python train.py --model="sound classifier" --dataset="read English sentences (LibriTTS-R)" --train_examples=15625 --gain_aug_db=6 --n_mels=64 --hop_length=160 --input="log_mel" --spec_augment=true --win_length=512 --targets=["voice"] --num_classes=2 --arch="convnext" --norm="rmsnorm" --activation="quick_gelu" --mlp_ratio=2 --layer_scale_init=1.0 --inner_norm=false --subsampling=4 --layers=8 --width=256 --kernel_size=5 --mixing="cutmix" --loss="cross_entropy" --head_dropout=0.2 --init="xavier_uniform" --residual_init="none" --optimizer="muon" --muon_scale="original" --lr=0.016 --momentum=0.95 --nesterov=true --orthogonalizer="newton_schulz_5" --adamw_lr_other_params=0.0013 --grad_clip=0.5 --gradient_noise=0.3 --steps=18300 --batch_size=128 --epochs=149.9 --lr_schedule="wsd_sqrt" --decay_fraction=0.4 --final_lr_fraction=0 --warmup_steps=1830 --weight_decay=0.008 --adamw_weight_decay_other_params=0
Rows from block 4 of a small sound classifier, named by matrix and row number. Rows with one number belong to one neuron. Each number is 500 + 40 x the weight over its row's rms, rounded and kept within 0 to 999. All counts start at 0. Numbers have three digits each.
After each neuron's rows are labels from the 100 clips, of 14976, where the neuron reaches its highest value: "responds to" is what is common among them. Only what is clearly more common there than usual is listed. The data: read English sentences (LibriTTS-R).
# fc1: MLP up (model.blocks.4.mlp.fc1.weight, 512x256), inputs 208-255
# fc2: MLP down (model.blocks.4.mlp.fc2.weight, 256x512, transposed), outputs 208-255

fc1.386:543469476534545500510579473512556491562510525568472570489442508449555521485469527475526532485542468503427503473529441535399434510537431515491512
fc2.386:507426472520490538485487533469534492502514542431567484460575509467497595480476478473495463456482497474508548556564459416513544527457574483526500
responds to: voice: female

fc1.172:487544494514539529579428493524498546504507390495566473500567524553468443491536487444450498543542411444539486539545473449411471486502475528561505
fc2.172:515470489509526501477499487545460478531482495488497494476509525529473449483487534447536508463474545503470500574509506529504546447531562534467466
responds to: voice: male

fc1.446:528592530519443534433507558494456590472507453470490445571441525514471532479526504506488532496476461479513502514505486493529518585502490419467543
fc2.446:472466522504420524502522459491479457487501466551481452490535498529521459475537558529460430478471515503418448491515555463447509511517428463494492
responds to: voice: female

fc1.433:486520535503477411462519477519431441540546493528553558522551544431516436486455426461497594509491483540544468484508453473500570512537486533492526
fc2.433:492524512477511441433552558498454441552478468547518477528485498559485470519496456495513477535490480546492509435423546535511496568482535556516555
responds to: voice: male

fc1.337:444462522541520429522440547522479517517505495487500553572508520425479426534484561495523529622541473434535532486528482436456500488512491472482449
fc2.337:467621465502554522552511552539484462458456516502456460502468567532447571512576494512490503488488435412459580568509535494442434431515389573558518
responds to: voice: female

fc1.457:465484540518502434525525434424536551507436481421489461578506518517485489502502490495495507517529543488521464440454517435548452477505452517487503
fc2.457:522525544579480553494502420552494445520491435489491503534487426497455413436528513469464377517453422482526480517503396544555445551568557496475514
responds to: voice: female

fc1.195:557523518519539474483440419485455536426458534450570539537516523503488593433449577549493539525456504491549484512545542455478569538526512528563512
fc2.195:451555560531469486519516536524503486464508459504462504483467445451464529480414518534499461499530488488431458480509510504525508516554461541503491
responds to: voice: male

fc1.80:548541476448434459446468528534471409508526505512492493488520602549532523510469508532528503446499462523431453433490507466546457514509465472556549
fc2.80:501519455558577506481501504594451411479531518546556544479481531557508532525564513459449512472466471494437496535502502428500494518476568551532481
responds to: voice: male

fc1.291:528467501466521479409524510580492526517471529451538568499523442551521509465446479386486514504519435479506464507531420524576526473536508498495511
fc2.291:522577497497530474526451481495504506516435490566502472552612494443533573460419559459529561505413461482526530445514490476582442461466519485410505
responds to: voice: male

fc1.127:549388527452561547552398442477459503467539533534575479553528528475540492454481522475425523502478499488441561498477459503463554506500532495418449
fc2.127:467460469493493471542548513527427550431494493428526550462525454526546512534471525502449456532471453469592485552495465541572495462448467603513475
responds to: voice: male

fc1.16:487498499569511413434498479455470473463487568509491411474512456540486467528534453566514463511524468497564518446516480526612558560526459523451452
fc2.16:439498471537521495432562528507432512521462479513508503504483347435431461526465482505467478554518531472458487432507449550474571473485460545513450
responds to: voice: female

fc1.339:485489473482529552512501397486553517455581496474501511441577529405505487531578443520421585570516529549497544507567435506491447489476532498449508
fc2.339:496473600602480546519495467549386480429546500531474480547440491556534503506552435536517492592465489533506481480495479470499491527531463511459472
responds to: voice: male

fc1.31:523438598607542495497492503493428454479487467490486511537511482470511488487456510389526491512490473540487524483528503511499510483514504511489502
fc2.31:537497444483458516453475480489491453500437585554496509475557430499493499506452414426507552475496503495539524533458492552503514505547580508476438
responds to: voice: male