Rows from block 5 of a small sound classifier, named by matrix and row number. Rows with one number belong to one neuron. Each number is 128 + 32 x the weight over its row's rms, rounded and kept within 0 to 255. All counts start at 0. Numbers have three digits each.
Before each neuron's rows are labels from the 100 clips, of 14976, where the neuron reaches its highest value: "strongest on" is what is common among them; "loudest band" is the band of the loudest frequency at the time of the peak. Only what is clearly more common there than usual is listed. The data: read English sentences (LibriTTS-R).
# fc1: MLP up (model.blocks.5.mlp.fc1.weight, 512x256), inputs 128-255
# fc2: MLP down (model.blocks.5.mlp.fc2.weight, 256x512, transposed), outputs 128-255

strongest on: voice: male
loudest band: 500 to 1000 Hz
fc1.259:092102136179106130079065144091108128114146152148043100160129136052125124178148133130091082130106115132073125103082088138144114106117169132139190176113144134192137097180090154050131128148118184139153121139094133163154114089085180164100042160134120160159174128120140137162090136144161087181174114136123124142152126126112115144140107102123156128110165185154118080065120078135124149151132
fc2.259:126157136150136126078173073048089109144136142093125146149141137124139120156119094153104080120132082150094155108135124150066139124160170113031158102147104169129168108100135118105109059157143165090109248063114093193087145125107140143143120103124123177109134173145045161145160147084161109119150120174150155125174157116160151123093126162109137134163084114078122166063114180108107148147115

strongest on: voice: male
loudest band: 4000 to 8000 Hz
fc1.242:131145104090124135144107107124126140118111130148144071157192111159171110137094138147146085149083098110057134180103193170162130129120053163185151127138128174109129112142156114127127098133113145111124165101094127111103150123137088099142159110099128082075153142112103134113058109200156126119148148161101129142145091126129101117068165107095154136084072159138120121184095174117086122113097
fc2.242:172089122132161170174088137136178132096142101128153117189117131120113121082074151144116141108057104162114097172138093168170085109086179083088173119227174108142119090087176091149136204125103105127138086113147151061140130103133125084088105121061141091154124080174131108117189097152105128126155063123206199136087114094131091095193122109083179116091136126087079149112111124162119131132096

strongest on: voice: male
loudest band: 4000 to 8000 Hz
fc1.317:122097121146125122024114106089183047142128142153093099070071146084110194133102084166111173152143118125153125127133161168147127145110129135158144189092146186125112146109092102172083148117179104068124128082108137130107129090149165149211168127103116065180097086057089152198125107138068084102117136129162109130201117091124098105114160103198144135170060156172156107158123096124131124134146
fc2.317:108135167153180100139132101135155185187118158163141166142157077152094114119172119159154156147174153116179175146171169069102062120113146170105125121175145070130070104059095111194143134163147162188108085125148125116127137150081149112128114070138127146067116146119121017139109118131094128182134093153112062156083178137150161108090047145131119142153096105122143088083185174138109108087117

strongest on: voice: female
loudest band: 250 to 500 Hz
fc1.39:090191145106053146077162080129141147119116159143142079188133188125139119049098171155082129171164056114148173148145164150123093113129128119113125113169078105080105177154125124161140136147089168158172137171156109119176109120106115088116115082148079119123100158077113119056126146075145066131110117128130149069134147177131093134123107135159152137142113036111113119162096134131113101165174
fc2.39:149095121064121098184113107102115144135201129113133106110120127121189099181134081101135068161115094128078167162108158110160051123131134139123102131151118099127117140138164092118126148135166158124077120167134137131098112097056165146151073128187131112174148153147177142142051098089118128087095082136111127096059131136105181085156087132174147120158119111112082101115127117164132158119143

strongest on: voice: female
loudest band: 250 to 500 Hz
fc1.11:122160129122106096151109111116201134128091139068150137113078091135161140198123162122127140152138098067126164081148157144082084101124159092099126078110177163208114122170103130154107146172107141117101086151073077130046110138060114120152120168111094161102100155101100108114122142125091132144085116109159141100099125124109114170172160080135161091122132145149162155138087076069079133144098
fc2.11:152125120101106107095131124069169068127070136123102170137123105103087163155133083154167132133150111130187184116154057110138144133174139101111100103122074185162149114137160205135145183094113127128132129142154158091096059120154139112176163145069150094148118156146127103150134147120217110121171131181147163152170126077170154146173153169141176102098139188084153096115078168133132172120153

strongest on: voice: male
loudest band: 250 to 500 Hz
fc1.499:141090108139127176096112142211153083153095150154164141121137145093068103126113151085136111121145115132138196177178186057139116196137122086116070109140096099051064121126102099156107073151167081185148149124102175108099130123155097164160116115192115153135114143135129177127151180121102118117144171167057150120176124134137093089152116128121139141143115146124131115136139158145071157162181
fc2.499:136129119110127101041066088103182112125107171101105147127183105177086174147143117136166146114168116085135110127126209128136140095132173194064139104119111109151181104139125153140173102129058146192121175151118122141168116091095097192119169117063125144144155163104049090125129127153197103125146141144145106166155119114097160125164169103154102070122118160172214094116078144119160120120201

strongest on: voice: male
loudest band: 500 to 1000 Hz
fc1.193:089108185081135189161167124205072158133095160101095093169141134129094148121138063153059168106141086159115103078134155178115113121134140178082110148132158106114096127082182118134144120131152103107123153134048143083119139105134179112177147132124195150062093166153150147128116166158149104157128130138119084161055114140082117116089112127135135085095124187173066153104206100089142138162119
fc2.193:121079149045131135108189048135129062073184107167150164108159135122127195205124146103110151127153103075152155177074159099192159134157140122109100096184158094124155172140076108108158124121117106094116129076136072141180079147150209133100126157151131089059164166120124056148156104118141089195110086160133133095125096106164138130149103155138127111136115146112103102163098155143150173157120

strongest on: voice: male
loudest band: 250 to 500 Hz
fc1.490:103100122207085112061152147102179190145108131134126156112173185156075160185108080091146142157068139118091149127138086158105211124102123103191169158129164123132164168149094085129130114149134064131176123185116151080140094153101120047108142115148104126088122142085098072153148174079158073072131126135096126134198109166196137133136170083157136095093098155137135154081147106110163137104126
fc2.490:127122131156070105067151154138113111125113115114113119146128066128122100173218134084098104149148096113120157218095152140159097096136170128160121146143089068140122157105110084153098161127079118163103126112126131138148156166147137110121111059120119157164112066190127140097153140164090138165118101128150134097155115139118068126108161090110122182119130129135175100159136053094080152050158

strongest on: voice: male
loudest band: 250 to 500 Hz
fc1.267:154116139153119071127123093197141136156121080107137120107186161059141081140074125165127112085126129090142181122119081082159143154149119203156111182121101112101129159206165104078136115087102168172121121149093169121107125120111119140091184149139117119184080072106126153129111144157145139089139137121128140085130168171100056170119150143128072153109130146086153131152141117181126130121106
fc2.267:141145100109116170158170156233099158174141103101179088124166148105124104128101175145145168122145199143107167142098137096098125135111098155102122121142170101083114162127158138148082085197148118116066103102148140098155120162129133101161100025158147162162082176111180122160151143173140133146143055143110103192162092114149097116161153127165152122093113138134133116127075144131200102098113