From a checkpoint of a small sound classifier: activation quick_gelu.
Rows from block 3 of a small sound classifier, named by matrix and row number. Rows with one number belong to one neuron. Each number is 128 + 24 x the weight over its row's rms, rounded and kept within 0 to 255. All counts start at 0. Numbers have three digits each.
After each neuron's rows are labels from the 100 clips, of 14976, where the neuron reaches its highest value: "loudest" is the band of the loudest frequency at the time of the peak; "responds to" is what is common among them. Only what is clearly more common there than usual is listed. The data: read English sentences (LibriTTS-R).
# fc1: MLP up (model.blocks.3.mlp.fc1.weight, 512x256), inputs 172-214
# fc2: MLP down (model.blocks.3.mlp.fc2.weight, 256x512, transposed), outputs 172-214

fc1.7:191089124145150135140107148087137159173154148103134141116076103102154145147124124133162175092142127123152134147137090132105125095
fc2.7:138129168119164132111107122171154136105123105108063068137116122156134079151140129117127134137095149151137102107097103143127122168
loudest: 250 to 500 Hz
responds to: voice: female

fc1.231:166171153115125129135123110161152160105137108161086095112185110158164114075148121162133071119152157132116169118159101105143152109
fc2.231:099095119100127120119131166129137128136092149113161143095157121150142128121145124089150116108104163136116093100153130128157128118
loudest: 250 to 500 Hz
responds to: voice: female

fc1.274:172085130176139141063141130133110100124104138142113126165132137130121110139133146143144171169113135159165090101133133132154115141
fc2.274:138129139136113101100119104120119153168085153125113154159130111140108149115126101188117120110150169160093133124143086094176114165
loudest: 250 to 500 Hz
responds to: voice: female

fc1.267:086108119086119134113112130101132156143092146123109114139137113134113095108131120142156116103118133136127138132096166138154121055
fc2.267:128162145128178101169150124111144159086140093121128125117126082125157126144140137096105125174141122138091087152101139107127108151
loudest: 4000 to 8000 Hz
responds to: voice: male

fc1.30:107139138127147131102121090133155071130102131114169130120109090131111157126167131131114102156097133154087129143084120148108124099
fc2.30:160110139128164116150146146143148118149119141136123105125100133153139161148121140137153160157135103126100146128113142140127153137
loudest: 250 to 500 Hz
responds to: voice: male

fc1.228:125117140108118182103130157115092161181119166104154109128139179119137138153153150127126131118108080119113113098132110181106188091
fc2.228:098101110142137129149129084147147142127125120149145112086143097101101110188089111124131130137092106110157092077159154095106148124
loudest: 500 to 1000 Hz
responds to: voice: female

fc1.58:140118144103146130097152092097155124134140140114146136118158129067149099137110143161118110134098150139120097126101106155176147103
fc2.58:122177112137093155159159157132128143129153132160109126138125138084124116127120117110107068134091136135096105142129144121123099128
loudest: 500 to 1000 Hz
responds to: voice: female

fc1.482:086133163134156118175099105172071143073107107143095144135140068137074127132111132156119128134165165133148090114139147114158129118
fc2.482:139122106121140117140114116109122122110131157169110157166090120140149106111151130145149127123112150071167168140118106118150114085
loudest: 250 to 500 Hz
responds to: voice: male

fc1.506:123107096144133156158088134127152114113105077121146132101115108080169109126121101089163145123095178109145092116125142144113109112
fc2.506:142083112145124166163139094128132169088100120149108106146136133139152151121160168143123146137128145136061122094082123142133095122
loudest: 250 to 500 Hz
responds to: voice: female

fc1.83:130088129118138122152132122167146105094127114123146150133134175108164097071118103152193122113138131166188092141144136137136105109
fc2.83:149145133132081114152107102144118076136130125118151148141109143115149124104158116120111143137128106129155090141089120046107135159
loudest: 250 to 500 Hz
responds to: voice: male