From a checkpoint of a small sound classifier.
Model: log mel input, activation quick_gelu, width 256.
Training: muon at rate 0.016, 18300 steps, batches of 128, held-out accuracy 99%.
Data: 15625 training examples, 149.9 epochs.
Rows from block 3 of a small sound classifier, named by matrix and row number. Rows with one number belong to one neuron. Each number is 128 + 32 x the weight over its row's rms, rounded and kept within 0 to 255. All counts start at 0. Numbers have three digits each.
After each neuron's rows are labels from the 100 clips, of 14976, where the neuron reaches its highest value: "strongest on" is what is common among them; "loudest band" is the band of the loudest frequency at the time of the peak. Only what is clearly more common there than usual is listed. The data: read English sentences (LibriTTS-R).
# fc1: MLP up (model.blocks.3.mlp.fc1.weight, 512x256), inputs 0-42
# fc2: MLP down (model.blocks.3.mlp.fc2.weight, 256x512, transposed), outputs 0-42

fc1.30:170153106171082094155158122127124158075120145128133152097144135134102122073139169103098102109103107128075096134104093146087091153
fc2.30:117157132089127115124103109126130159100116079184131176103124074132138135106160089186155108115104191132060135097146175138199045156
strongest on: voice: male
loudest band: 250 to 500 Hz

fc1.83:167130126155164138149093054149140133184176160141125165092134120082156142114148108129151085208147089075179097119120159104133103139
fc2.83:135147124126133126167108166112125101113112103175132150176115133108138122130045107089131130128136159144126124143078120123131110179
strongest on: voice: male
loudest band: 250 to 500 Hz

fc1.342:096146159175142167164121118173095136071138117133112130162183127130151062134121064131148128162044102123135102135044141086163122135
fc2.342:129182100115071084151158136177154142184131132125095122095121139045134120129140055113071121163109139086134138157102098155152082113
strongest on: voice: male
loudest band: 250 to 500 Hz

fc1.494:104093165098133138106195124118163101151174182109162113110109115112151112123040116124098131113123119156120087118112177154084075159
fc2.494:089114167147132061140144131102100162121180162127188101138139129151150146131123081109086173094109128075056146081096166104092164126
strongest on: voice: male
loudest band: 250 to 500 Hz

fc1.506:129147090168180135089147124118100120157150136078098130128159136148127194174110154115109140111152111112194157088123127121136120125
fc2.506:143115131142172102128077153081171163169128157138098199226090105167156184110113108075132128105166122151146144100105065170145131082
strongest on: voice: female
loudest band: 250 to 500 Hz

fc1.58:135087141125094135100062085149145134117080150119130115119122145067074110124123155192133112098108195128153139160093164116092200117
fc2.58:120113171181173138098121125150100125092117168132133142124077119150110122140147128080117123117160084161163130185148110142172133143
strongest on: voice: female
loudest band: 500 to 1000 Hz

fc1.231:084149123080107162145154169111161074116083060085135116108114099125100124168129141150107137070074121139093142145129127095136178114
fc2.231:111123168105105141139171163177087151136115164111148137100129109143155179091129163146173156115172161133158158113085112128106152095
strongest on: voice: female
loudest band: 250 to 500 Hz